A small image diffusion model, trained from scratch.
Model: 48-pixel images, arch dit, activation gelu, layers 12, width 192.
Training: 13500 steps, batches of 384.
Data: trained on photos of arthropod specimens (BIOSCAN-5M), 195000 training examples, 26.6 epochs.
Rows from block 3 of a small image diffusion model, named by matrix and row number. Rows with one number within an expert belong to one neuron, the router's apart. Each number is 128 + 32 x the weight over its row's rms, rounded and kept within 0 to 255. All counts start at 0. Numbers have three digits each.
After each expert's rows are labels from the 100 images, of 14848 (inputs lightly noised), where the router gives the expert most weight on average: "colour at peak" is the nearest of a few named colours to the mean colour under the peak. Only what is clearly more common there than usual is listed. The data: photos of arthropod specimens (BIOSCAN-5M). In brackets: how many of the 100.
# router: router (model.blocks.3.mlp.router.weight, 16x192), inputs 0-95
# up: expert up (model.blocks.3.mlp.up, 16x96x192), inputs 0-95
# down: expert down (model.blocks.3.mlp.down, 16x192x96, transposed), outputs 0-95

# expert 11
router.11:126156113121156077147107142120129138157150141121126183113115124115212162130106164157121134110115145134167117137112133168119100191187124160019097160147161133160210151173145148111110134148156131167160146125136161132158099178133122110118158153099110128064092090116158149116167144120172171159
up.25:135088162132185148098147113154156126088119134141137132124130136153127121111182137166088108132150103132146147116148104112130066169004168108149101121076118114093127130092117212080141183120138170137175154121144130094114117138107160107132086111131103103162112117121114173158081129125137098138
down.25:131119128115104150122146123146148150116154099149132137128128123123103119112151114129112159123140138153123134136121109127133122162255129151154139126127118141143118119124126050129114133128128118142128151146123154136157119135113141130114150132110129119212146128148152136132122136112118145111
up.26:076121081133102091171145164122089122125090106213134106158113081148081137168077120119131068126163130096083109168097132118129126161213103106092118068163131070125101132101230119156148089080105103117112142146062109146131120098108093146121184138140155148152132163158104126086134101146118132128
down.26:120127149059076182132129150118147086076153119042135123143166136144125101113131097137098057130163123140079139125106123163138081117140170154196132153144158140126079133167068076097169200136139165124133075140155171165142143138154079157112148101122142139196162036159162121163140135129141130095
up.27:143111169110135201091163123139111099101150130109115129114136150157101076163117179114131108137050126127143134073121157127141086119111175147086147106109105123103099124115084099100094102113074153112122087102173082085087178112155117107093104133160140128042145121157090082118149141049098125090
down.27:098138103102133150143144125115126134128159130099126144120123143114113136119124142115146098143150148138168111121158128135134127000212135111255126127114125150135123115125140128135176096123089110153148119121100078159110110134142133137111131162159126107242095100114115121129126123197111139110
up.28:063094166136102088092119126161143096118166107139142172139137148158079116164153129161150132127130090173117167124135129114115140208095183135091131120138108114084080139150124175123179114133154118098139153115156080104126116089166180108179104077060152103169111164134140095182112122131109157147
down.28:153139126145134120111106115135133134106114134105145132136106137125119155101133131086132143109134160136154131119129092128114151141192130125255119126105122141127173126108119192146063106102157138110114148163109147126159116140108143125150133153068140121220108172169106130059125145075131136138
up.29:117128152118175126075142121122159084092154164089120149105163126145131076120162137167109151131131080114146106113137131144107049082124198123193126164117148170064121153134143110108115196135152143142131155102148151046138108140155166128127080091143143115134124171120136120166071153177133098148
down.29:154115119145113218120136148117116110120133111099113132099112105125137133112145155127094131122124167107115104142152127151135115129104097122090132132137110113138107136131117000128124134138135106120120149129126136118116133095147147122161153113104147127000136111150115151135090167137145156146
up.30:179143137162153110111138135115140096099086154109112082145172156145126129122147123139098052130151129076171083144150127174090124075158158119195126125118128102082095098131131169103136210148168119130138128100098174108153145178167154133119125115189122119037167203176130152169102141206161121131
down.30:130139141102174181133137135149168131143170155155155122142125129114106136139142121115156188150067130148111128100138092114163113106062101129120116155121161139129145126119093000120063131115141126108117121141140178133145137149117121116121163132163122127000120148141159140128121105068149131121
up.31:146149167178129044087116107097071125153166134160115120122183129150106116090168145142102086108105121160138140136146112141084129133173145071136126137149123155093118143102110075146229169147172079120135122101102113102130139084121130148135092115099137132184102166142103114139161101201161133130
down.31:149105154202119041102141113110111122112106115204098135105166146122105119099120091129081162142105150098149137128159146123121145107128100114229132117114083133111149114123123143132130113126121108135146121093139109087134135120150174106138147163105114137034088166129103130048145145106143136160
colour at peak: white (100)

# expert 12
router.12:175141098120136140161147137113104120130109122136142175125110107110207189124111148137107109109115153101120102163129144147094127173132081137000090131144175137165196137173154178144105118111118125153131160129093176140161116155102106130138141161124081135160108073105124176100183145116168161160
up.25:118106079157139206113178153087109134121147075160143153100095104113122195111109094127088086107160129120103029122110110143153121049107115125133084112117160123135085092119144099126190177138138099117153172109138172105114129136111140162112153145173119133123127151098127115146124147191186066108
down.25:158154086159147167121122130093125119117106146163103121117131173112120098174108099130138142139115163122125112135130111091085149090106114115134156128130119100099150170136120000199118167102175122125084143149107176098109133141141141135145074143110116116137113175105117138114127090100151109148
up.26:060081144122058068127102147134189103123125104114112129150147162136094135153143124120177095195155092091126132107126116130117139150147124108138159108139152094114063105123243173153136122140134128111070116141136130141154123099160162109166124072070111107117143168103102072177137157173132136129
down.26:179099154153200003137099099107167087154148122089120175085138136176129156103097123118133154113138112150127149154088115101148128255101132109022131108147132128122155094149104211134115126125127149104162163138127119130194094141121093127143087150078153160169127146174138095113172100095125085114
up.27:113107133152103079164143109138162109141128140155135115156165124157075141144157144175140105207216125122100135096139076090088094125152182097082184182068035127083113109087138163077174135133182177127143080157160127099103110071190140084134103089108170083119155165163171086144097102158134135084
down.27:136111161136161063147072098172119129141118106103089118123126083126157151146169176125132122128129114164124114139151129145142159178116117134077110137155159069081130150077121255158075114138158122090093172120146133110153154103172113133116056149114091155108109145138128111074151154089142130158
up.28:128145101146171130139100139115087100111181114130124089137168143155102111124132103151085206086158112128148087113110113208136116125148188134219151148120128111090068128098062114160124104182129104142108097136138088092115148154118159122128093098151121140102173121127131100201079115148075092175
down.28:121120138154183008110126142119133120135110134153140111106138163164142129134109119153185076100122124132189114181141148088118136110143142113189096098134089115110173091135125009152095122081119136117182143129144110134125126172070136135089105190136135126049097127107120094080141126144151132129
up.29:162147194169134171099112116141121117149147163175104094094128129138161127087139198147137121120150137167195161107115145163134095143123146137085083161124127103087154160149037080099103156193167153166169132168132103071132114111083145151106163130122132136239118142162128106146156156090139140115
down.29:121136080163098121148111111092104133109139108041125159149099134136160124139108129153137083128140123117107123120118145104096104000153133132184136139142097131117121122143150101128152155106135117097106138114113171128114126145142123155133118127119115167185132118124120108134139089132127147131
up.30:153093119149026120127147121065135136104103135175118121148178138115048109105174088122119052130161091086136126117127123131085106120232070123153122136132136096123141098078207174096144173117153124118097123123119171098190100128172133096153142111129150119192112151105101129138103119240135090168
down.30:193146145150071063147169121113117144149146133151097122094120112096122144151081162122144129146120090107110131130114071130083110138117143127123091131142131133130175118130142255123122120120159125121141111131111129149105118121149137150095131129129139141149104146127171118100125105123143079150
up.31:105088095138132138111155144088142109080133074140183166164138112161091176143164073177153127101190108149086104138134126065095095135159093114097180117161103095126133118088136246126184155108151129116133111188171090117150099099136146097118167105148169088199113101126093110126155101173114100160
down.31:092123160074152153134143141168168142128161148089150128117087139142117146161102127160157126138191120151102162114148134148102101092192122139089136077072151082099168102132130255139117082119068096179179132130084094177100082118133083160111157140146157140098077092096149093119157101215100143107
colour at peak: white (89)

# expert 7
router.7:123143137106166091143080126159161155157133147104129198165135120129155148166138084219151190148162121132166123148163089128153145134115153184076127160138133148165187131139141134161129056117150149166136176173152110184154117154098130110170146095116117118145147103112173174187133107085129128148
up.0:131151178109085143109091072126132124111154124144131115159173150141062096159123138127132109185090078139096136102127104074127118122190147133135128038096097077099128137137126176106105089093156095132082119128191078107076096142138118099089142098180184058056131136148121121142125118103150143098
down.0:106126135162090229149131113110108145108187114112113185106118178132107111104109106144098126131143165134137147104113131151123126060227131133172129192133163173086144193129132097085144111125112126139142122163146133136135137156126139106107136164147116135102085148112123093088090141207135124147
up.1:124131166149113122141145071150138064083158152127124140118179177108073072123211145176078198144168101149114128085092148110094098079108173126142152168108125142100167132120083110072152118174140122105134114120143116097112125101113175075134100101086146103132127155090134132125097129119140136147
down.1:078111095083056227126102127141143108138162119134173105128134134083115138094145103095139150114149098186153109131119123121096145177170128131087169143120130199105097144131158071108117151118076136121179123134145133180126131091150122110146093137155131130191120096148203168098153121188125094120
up.2:054091135161111064140163126147189103075178092131160146153133186131080131154120077150151146114163132171121097146132181099139121146125191125169185108134104110091097132152102226117154122090166141098146102132135050089056120112170096064145063159145137120145145136153093125131112134161085141123
down.2:144126097157104097118081133126145099177132144095089072080106153139125191156131170122125098127123125107173168166084120104107161094141131115185138157154137119120143178116220185186130200083165118097057117183132163078087134131145113122096108119088146122128156139136082103137138124115162075157
up.3:058104120165068114139140106141162111133171113115151131097106186151157085093153124138115093135135064191144132136113155101134148086051185109185082128068127087151123120118048104131146112172175125100160153139113164132156135138137116118130131150114102145035063164133165088174152119159130109084
down.3:153161117127096170109111133147162071060139150080160108130156057125190120066108137143137116091105138138101087119139139138188133090102122160128118112150122053144166143135089103154135078155158142125092136115124093098108141104150136163167145146061170125090149127129115107098139101057148159175
up.4:114117147147059163138123101116170144103147152177128123107178169157085103122174153129091127203144103134138131134110122111090112117142155117146159153098103065098181139138130052107086115165133141113040092156209073116099115084147136135132135067184177112099157129137121069139085127115140145164
down.4:132172085114118172103138146118126102143059157127101056129141083149166148126163154100141059125092149129119120138116131119119148152107107187068088144166157127097110115119171067142135090098123140106089142135111107103106182171175157126111145099105134102136159097156131115109133067141129105075
up.5:051102107174055211150162151083192126114141137161114108133139159138130094154103150136122146143100156157144151073101128122127101032128140125124153122056128096102123077084133202038130138131137155146234135117140128123107190126145130117133143173150143129126144157067095094178102085129079106111
down.5:112100131142007166059058131137151072120120105179170100113105094099126096092127093107127128088148203167178147115130124108122116065147119121208099109141147165098155103137120159121098177110159139168159146109155151138100101160096159136142144175117151131194117145128161160087122126068132161133
up.6:156159115148197194120123123114094155129083179184099092097163096166111141145139123092169118124112106111097128126078151073074103080149082092122079206083111093109126172124161088124093142167140094157095101130106161139125116126099180148122177083235099123130100143120123093148137133131115094144
down.6:027124114096190133124107097146154087150194133117117078101170088129159154052145115069149210112113095126152071154077120101159177122180167157162166143114086088130111136148164179128161141121070164111163165116146100145096157148128099182114131108179131139103131101141134150154170146125136124082
colour at peak: white (91)

# expert 5
router.5:185155128120140121140134134117100111129104129115139149100103141103200164100112150140108129089123151099151110150124148170114134162082122137018089156133185156154187134183129146100126160168126121171154163114082198130146124191130110125131105167119056138049086088107141161105154165118167172157
up.0:090059142124122109120188126138160131089151061127145122149148168160088135149134139117162065171079117138125132125160139085139139155088158160101163090146103160124073088084132201134127131088152183066156150103177086101093187107199151105144058133115157104029140221145120136158105109112090118071
down.0:114120078154119017126136083111146147133081140016148119130113108083102120140146120138133175131129114100151140098126114115114183255120125122088124103119143108120168145115153230114084154121176093104068167150110133118132103134131130132133144140095107122030156172130111150079142122108114158165
up.1:138102141116130132130165115145093121095142157142156130137140133148152080084164097197096114126148120112132108121145094128097122132014197107068129097096100122102125126131085078098159136113128120070157170109111114070106173115037142135130067116144086107185131130131099138157101149107145101128
down.1:105136110130078000101105107160139126156125116142131110145125136128124129098149109150121103123151119117164125123129110118158177159106111166239130141136113146104121120144148000152134159138127124114104115141166087090092121128127123107100160138121143134164175111103124134179122142110102134121
up.2:072111150104113214169122166131134143154104107194137149102114087143124112173083185161120106197117117141122120160128089104164109147200082118098100065139075067122132115124159147106119075052081153115124121204127072131110130074101111138121131122151172122069123127145094140045132097128119139125
down.2:135116150087069186127152132158084129134133168182131132123180162134083082140129094116138114122132162145131118114130158168142104158213119081143125119130146131118105181154127167110175138153112134143141083121090087154113117113188093139101140135137164110255111080126138107125122128211145096102
up.3:134144159160114104151132137122170156121100145128104118156114172154106174138112100148136185165198117091115114116136140161146160111132156122211137142168172153084147153164228013083120092156154142148080123207106135163126105124144155149177147101128135151071202127146132099149093107120126141152
down.3:127128115133160255162113108122121101126143131089118109114148142155132104137146136152139201124094110143168142132082141115088133206157118124172155170115109108128120147109126184154072180103169097109103161128140204099162110163144126129117085083123115164141117184142165133121128106099158124122
up.4:134123106164136216096125156111133154107112121188123111143109120157121087105068088131154106122116076141101124105136118087102156120198071083155098074163090113120073143086163199163196151129140139109107118160117131135122109097176132133099121127213124107135115093132133118070129099187108108123
down.4:143154103155121077135110123167163153126111158193110123109071134119122152111085165080140022121125124151126137108120117132172124199197157122042142141103116155130154112145136161133129105100110139147161148145132091148164089145146105134134169127102156146108144109144069118121146110168150085113
up.5:033124161168139087132136122121138115107171092158131138117143120128114162110130098166151154123187115169123133122080095139136059149139160155093150119105118120109130133112114255088168146130185128127173129155164094104134100084127180105126145107111164118210111166091096107144092112176115131129
down.5:129152117094183112162116125123122108150102151063114139109154147142136135115101141117122131142123122109176141147100122123089163101176097136166149110143153102113095113125167255161129146102120134119097117145096117129122111137106097151107119124125123134255147129141129103135111114167127114144
up.6:070118092168156128113155122129150101072148099185137140083095112147115151170074150127094140172029122160103086098067141090112084131172112106104113140148100145077104147130106182116122126068149132128138100119159116059111119101186128081143098144117146102060104133123123123057110113145137152106
down.6:146175139195142080113140145109127136129118117199118112129084118132156115102122114126105123161133117121120113140128143108106120070211121133203124124143106148095143101128095255129105145118143137113123148121138179115123148140126184133156146137072145136255128141156119117146107127096140103135
colour at peak: white (99)

# expert 9
router.9:139143092116137139163133149120121134141129122130138192122111112119212191141088148140120109123128164125130102158112138144117114190190095157000113132166164138174186144188155123145123123106129125164153157142119162161162108150124106119145159159099115140114122085099138166109185148137163176151
up.25:115116102177161091124126178118139132112110102181138098176112151143141222093163064123142098113144105104097119128161100142143158099105134141174143078145131162149106125093173107173165130147196153137117176138087167152126143145150144119144124120115132131057180185086161132169133088184148108097
down.25:178114123159154140136123110083100154112082158181130051125114167135159134130120122133141142127128150115106125116140129115047135073151092141184129107123145129134183190074133159154062082125169122140106153114108128128115088123088131121118178134104119129088112195158104138083103175056127142193
up.26:063122129166155140134121115147179116107168099202115146131157144132144159140135108164163122114150109109115142097170106151136161129097175126109150069149107170126080114107169148181162142144162158120151148138131185128106211095173149136161073145103148118032102191111185129134075087173093098084
down.26:114126124150103128141116124097134146114105138154126072115137083135157140160143130157112196114102126101146142116125114126115119063152105148118128093104106117133150171100146102141073148124183124129074115122125157095105104150125127130124136108080116122074121177133106143101129118031132124135
up.27:144140100155163065163160142127138132123109116173144090191131157154096167124123042139107114140177123130098034152185120153100164124085167122168145144145106136132120134122177192137100109051151129088123148157097081150109140132139137114152091104160130094192170120130131126113115109148090115133
down.27:113158134173127043076120143128143126158093102058140091126159099151143163120096111106117088055132069103130124134087118118144172171108142111185118163147143063133139108131148086114174127096186166106104074163103115063146161143112124160118103116134132141124175116096163105119145140128148107154
up.28:124117083140116138162162149123138132114108152149148077210111151132139134127143079123092082124135126116096093162153126130128209131076179118081117133152114181122083115083185119155133148105133127056118152104083129138075148135150145147144125128120120091043160190167148178122058083153148139106
down.28:114130153122125207142122106166113082116168098107124104134097103139089134113115096088139084089154092121142091128103130123181137013137171145211128136148117137111131126126118161137156102121111202145197085157180099122157122119123117149111090134156138153000130103106108129122135139108140139104
up.29:144129081149132111123123203180110125111117136153114124156103164174138125125166080121126097145137121136127123138167129112127185138142132098093122099123106110139105152092157197173164161089149172105147183144102140138125098128150142108127106094140135098000129166143151119126109105192116113054
down.29:094132127181128165104124128094127149132169089179116115162131168104060143120072118091140113130114137132130129098164137135118130000098129092195136160112067140120150095095143112107135142148124085110149099091134159154129113160054124109103102148192081139178102148098141149116127103110138151153
up.30:168076084137162019132166114112153118075140117155144123160147151157070162108128108133132117135117105126077103155164144088135164117124154095169189109127126148117119136085178242123126099130104159080088132168139052133100122137166160094130113099191131116129156093114104112120096105107072091124
down.30:067132113163120092117099140134138163140158096084118096108098166141122154125144172128108111124165147131157156119128150097081132085255108115092154112151111127093097119115178176173141122074093110119096146156150134103122141163151137100117092135141147119066122109117112130124103131191124128137
up.31:037128113158083083180129151147127105128150142167119097141150118161090160145132114174141092142155133133131084163185099139163135112092174129121092113111100121117089149117175105159129138062166177110144122130170117138098175091159193072168105107149094123072105146155145120128101099077087124095
down.31:104100109106103115095108133139156139120154121105101147103142108134124108131105153147073102089141161168121164132117152091117147119167141098157118091133131156107090149154135102169126124091144146140106117192136192143135152177125104152114109126089096144117100118180110122084126159103103117053
colour at peak: white (68)

# expert 3
router.3:125108130143119207110125149119145128095129105135083055121165165110172124092131117135075111109135126083129122086132167142129152104042145117127144180095152127093113083111135101124098161163140086146103107060107192090122128165115153100090113134121085161035190163139149087203107118107147120091
up.0:173099099133162126103163129109066133125157215169134130130190135129146131109119162136121143161104139106155129042066140187134139103138128102132131138092163140086116148109166162155117160164195118114084119148139158117178149127176161113201109108187112117106150131118078079138109178179147180134
down.0:185136079161144072131116115098117139095081197118145160107121129116134092142092198129157105130116137069115123101116098129127132208108112111137163145104108116099137148125144167092126095134136164119059134150130134089106128158105122131113153064105085153054146172083147172148152146175113123161
up.1:134118100108142076110128101170143118119155142150136134102146122137134075172182123124150155157155113128088187132105097125078103094134096082173109119112124116088080103103122140106190108160126133062103146171083165117186126130109214128194136079155163094165146158123073096174125174182171144170
down.1:151149126126131221101122132118151085121138117151134155097102128122152123136128154136155151103154134079120155141088133143122086167080084126028152154084130107097126091144151123115129140142110096147122115115146126094102121133127090115146153066154130117207136121104154131198118161134091105128
up.2:114100157143072106130034155143155151100148165135174056095126112160090133044145115113074140034130139131163094190081125038155126125108080119119173198109086141107141095159123117108118133126152122193101127134152104157174137184147169132106175132137113129117135118125119079131075123105174138117
down.2:123151158126114100126210141160168129167163159144064190154117144166152143201114142153171173227115115138062155194147147038152147132085099134137166046125093085123146102108118111107116121109108106197118117156159160098116131089139102120143167118153089133101156136128143150149163151087076155126
up.3:175203123139156102097155082130059097201105173160088120149150137131113071035107124120074096085147103095181095067128135192097145103156117128139166169151105125095122148138160151112126192151150139117104083144153174131125143117115149143188113059183101097121128150129146114143086114174163148167
down.3:174078093155117087125096113134102137042101131175130156110169128133137121189155088124177104125153118106102172061137069107112145134133103129153153109122104115162126134109139132111104113179123100114080163203169096116127150156093119123075118054108129154161129108119177167155182071137091168148
up.4:189146116113142121159139126090114113165105077177066101189135078107112086171097119152098097081139170170138132154080126120175115085139104117130085145131137080123114117137087153149103122105136065086080080085116133156154146088110126178124169158171139124130125142225136064123148138119143142136
down.4:168131113149146150089138152093126119095100058103163155077111137077139112059134133129122156166122147172143089170167123126158147192139102149110108107140124160120131109084086108115095154138126097073093160110113101095077138114091109109117172162077135141168135101227088159129105151095097170122
up.5:151126139183150158114111125163167127100172113136148123115136154191134119082123124093139138078136120160094133219134139127154190134092125154100171220152137205055067151120168159212133124177134098100111094176135105113135170170140185117144111114084048193096111190140109103197086144127148182088
down.5:135100132063187115119159127186114129104170082155125126156164160135124107137175123140122155099106174169125147166112098140184161136043127186136178141130116115187074144096089132195098180123131090096076130160199180136162174125087089129098147124161137099063115127165165151141117138031133206113
up.6:169100123151106125144078153101169166128134159150210121101089126156136078078118107128163151083108160136145092249102162143126159131116119095127149162124095155107134117122143125107134127125189050142127136169175082116160155199136176169085156091141156149124069147111161129140096078140130105146
down.6:187167118118112129105185128092178111146138137127088147151160135134082081162144126131115119152109164105093159230156082163137151115138129094133135072149095112119145105141134143084155124117083072138121141148180161150113135067132076117175141095125157096161066102122101120158152064135162086150
colour at peak: grey (73)

# expert 10
router.10:101152134143115108106075099117138136120133164167121123116144093164039103147187119160142140117142075148133140115134051099131087078173159083192162113105080087068085143090119115130189129124146126095084108112166078118128127086138143112143096067157186078192126153149103121161100114191112101137
up.0:142072140144174105133141106082119154118122145149180140178124117138146169135134133111093120157159111128124086106122129118144095124179040145152114141145147135097147102069206130124097141118149086169098109155122142108145064090141152119132166126123184146127149132143107114211013119140142060129
down.0:146172156153150121124099078091107120116127120152066127076150165124080177109134114143159117101155114131130161112104122112160122132168084141158103114163144079147137075165213119107124104108116077181139135154114091149129092169138109098110143147146164102125128136143154127200243106125117066101
up.1:109100102142070110167164089169176142032132223115159161135179141141131147081145112141138148131123143166169155114112137137152087128130126120126127112144104091086141136080161132115147150160119164118088147090125136121100140139203153087157067065164123088136104109132156157107097139161125169128
down.1:098146077139082150102091096174192127233086217196095087142085105139112143163135151126128131126131135120081114106148147140167057133145114139137089157138101166171147097128153148107106097134122179148094120104133105125123129096196101171118093100104100150148115144123079100109183175142156156129
up.2:153117109153118129098165134084159168115125139164088141152136110150099157196187144236127136139141098115138100111140131069108081123172152140141135155107170130124130099118171101126119078123147177125137114140177138095150070102089179171203156145110193137140181123118082186159080112151123090132
down.2:160152137133132147176091115067145088124103125112172123099125149109144156089086123090124137138093080123118141092123081101111111098173129160173109090118190098135128083102154105113087133147128177126191136139161085161113055118115084073047193142168160128152139141095168073132178126127166114114
up.3:138183130135121130137090071166151124150132145095208149083121155150099076132194100168105121140149156134118074138165101125075138104131125131132107112091106128122147136059153121108159160101150082090114157085157151097172145117153156068101048149183141130136127118126194104145041158126166088134
down.3:131072109138092122101114125170129115132133128203073084145135136180158113132107153132178081118165174121142190156096159109113127179104100117138108159076096115093169128200174130127154103071102065106102097102152096093100150140127100162177065146072131195143097140106055139127164148141082082159
up.4:145071154148159108103102101126140093135216128148158128106194125118093167115102147130133175096116105143088130117086113133134135117142179094136137131178094073111105130133120120136158143122123124137078142128127064132140169071205117073169138104126119128143124162114113072131154127163099160158
down.4:144174169139166146125135108120130167088220117118115138147081134108176170138181088150111164153117118124175138144177157144132162129146192124139096116166108206120125118090118133138125129113156138145100090130121169114137169181207132132107168144114137115133101105104126185103111140140145151144
up.5:126113093136145098100036165084133128163087140187092127115124145097111103109222143194150170123094124138172168120127130118157082121185051091165211164121142104113079144080149124153163139134133128119064156159125129083155137095150119085144182073136181145139134152110127102144156104179128124145
down.5:096107114175133141161168158118129159067081128083148159135130070056116147127104113098104132109089148138079095146139122129197093152204094109068177102098118114115061128135129113136135113161160132141105145132083141146184178141131201129141146127098090084149123106123118144158124125167160150071
up.6:119100148175133144154084189127150153168192150142123112163134141128094079194170128127127145172139103138126099173183133099131102120196071124132169113134163088188139139078184140124168113120162125089150134065161092112097072076110146112133156105114164118164146154132091133111172114130136099107
down.6:133137163104059086138148142090142073082134156150145144090155098091194112084070091136133171105114120124144130174077101082152147091160079136153163146115164130104150111189155163100172135129078124083197100096157140150159103124085142138092137125181154175225111142120160108119096125108147131123
colour at peak: grey (56)

# expert 13
router.13:131121152106112020147201145131123137122119155105095147147121153110176121145110179098136069173100148121126142096123171120121149076130095151012115132156151146150167128154123018097100157111113153130179130116135164114103122144141133135087173177101144145031127164143173136121162124117132152106
up.0:088130109146124123195170120188176101094116186121135106068126162153123130069126060123117126126119124169170120127148126152146105139107138144136116117085078132100095135120115122173128150130089189175110121151133100124095153126181170099073060093130104121143167128109214106138047144128144157101
down.0:093116089124109103052074131182169170157098176161135149185127103127112129172146184129139118119116140148082144130108120158141087116131106126164111131093092126136107124140106168175107101134194189169100135152129134110135148120186100146176071128122119113125175134108059145104182147137112164104
up.1:106124093142144150075145127139192113129131075149069113127070134116076170150102098138171144114094114129094071101108119104158103083131118185086083118071174169069069101081147160122085109141137199131190123129142122133097097133171124160184136151122146151098151170121123176103094104126041159079
down.1:139105064087148047155135130111195146093131080090181130136147120095156186102132146075116144144112122112141189104165119155172103168150119173151086139051186110177086098121154141113082139157108167172160114140139090108100088112149140085053165158120134091114163134107155100113160144145187176137
up.2:094110079139132138175141130109150145075106121172128159080135098123129120139127090144121180148097128119084105126053146084153123142142064112106113106138111143113132177178109134112122068111085145083060044132181071114164135068081100129148139148087118127135127026019101089113124132082057166196
down.2:108133083104120196079110144100159104164102152100131091150108136110094126118101169109125181110117133103164152123186090107160159139135096103186122137139129099116144184071133103115127143123180159106041188122158132121068124165097153117123142153138102138149132208014117146122123129093162157215
up.3:152131141111124104107065061161152142076125121117167157149123150158103240119118097124165107101099066137146163124096120088124113139111153154132080073162102078102114164123125123102148096138147100116107139136138122127103089144147142112119100112187119128142105122126178148150104172108157122116
down.3:139118150186093083158166076166140102185111126149110101101121109134129212119162135139102095146098085118140080122167137094126130124165129136232065168169119180148138141130129180082130154134114099129125139124118103122159088101156142133156112145040109107085117149108095093109125176103108119119
up.4:120134100136132138116064133112194112146133145123103140109098152137167153166142147156142137136151082123127172118134141149085136109094107106145152149094141135125061151152164112134154106161135090144058096129073156138139048163048142122113157093187114084148132147151126058185123138139129106151
down.4:109122072133129071139165129102190140123145125173147116121164086116092146090115111119121146117152085131145081109133096134093135067091101112102159122108143106128036164106169173135169151150133099145069150135073107121121074081075119124152148105091114171103137099146132160175120114149126120138
up.5:079137108153197120091120169103152125097173119114147106105134150158101131129156107191144218093120088124138113140120114139105084113140173137111142119089106116111085102146130147177158154154181118130212151094132119065094145153161128101143058122099133123109112160124124154118086123174153144082
down.5:124134134130107023122131140134136129124129092122121135125129137121131115117142113134117107109119148134129120146140115106132129000202127140179140149127117135131158119116130000122109165124146123139103144129139140114107127124115150121133134142114128122000132158137126133109110128092134142127
up.6:120147093114143121069088077191115134050148101125214206084116119174156153145162113104180106135129109134155169139062092090157063137099124180143114081087076073121098138195086114106128092081140113133146139113164125104127127137126152094120135104189156115145106113140173159141092130115106116093
down.6:150109069187151101192168075174092114222131119163046055143136146169090136105088134172064103126137124099134073145186176102131106126105117147116112170115086166119111135062120124109129171059106093123129131092128105132118126104149111126129139099064119130148117156132090098134159132119131119117
colour at peak: pink (91)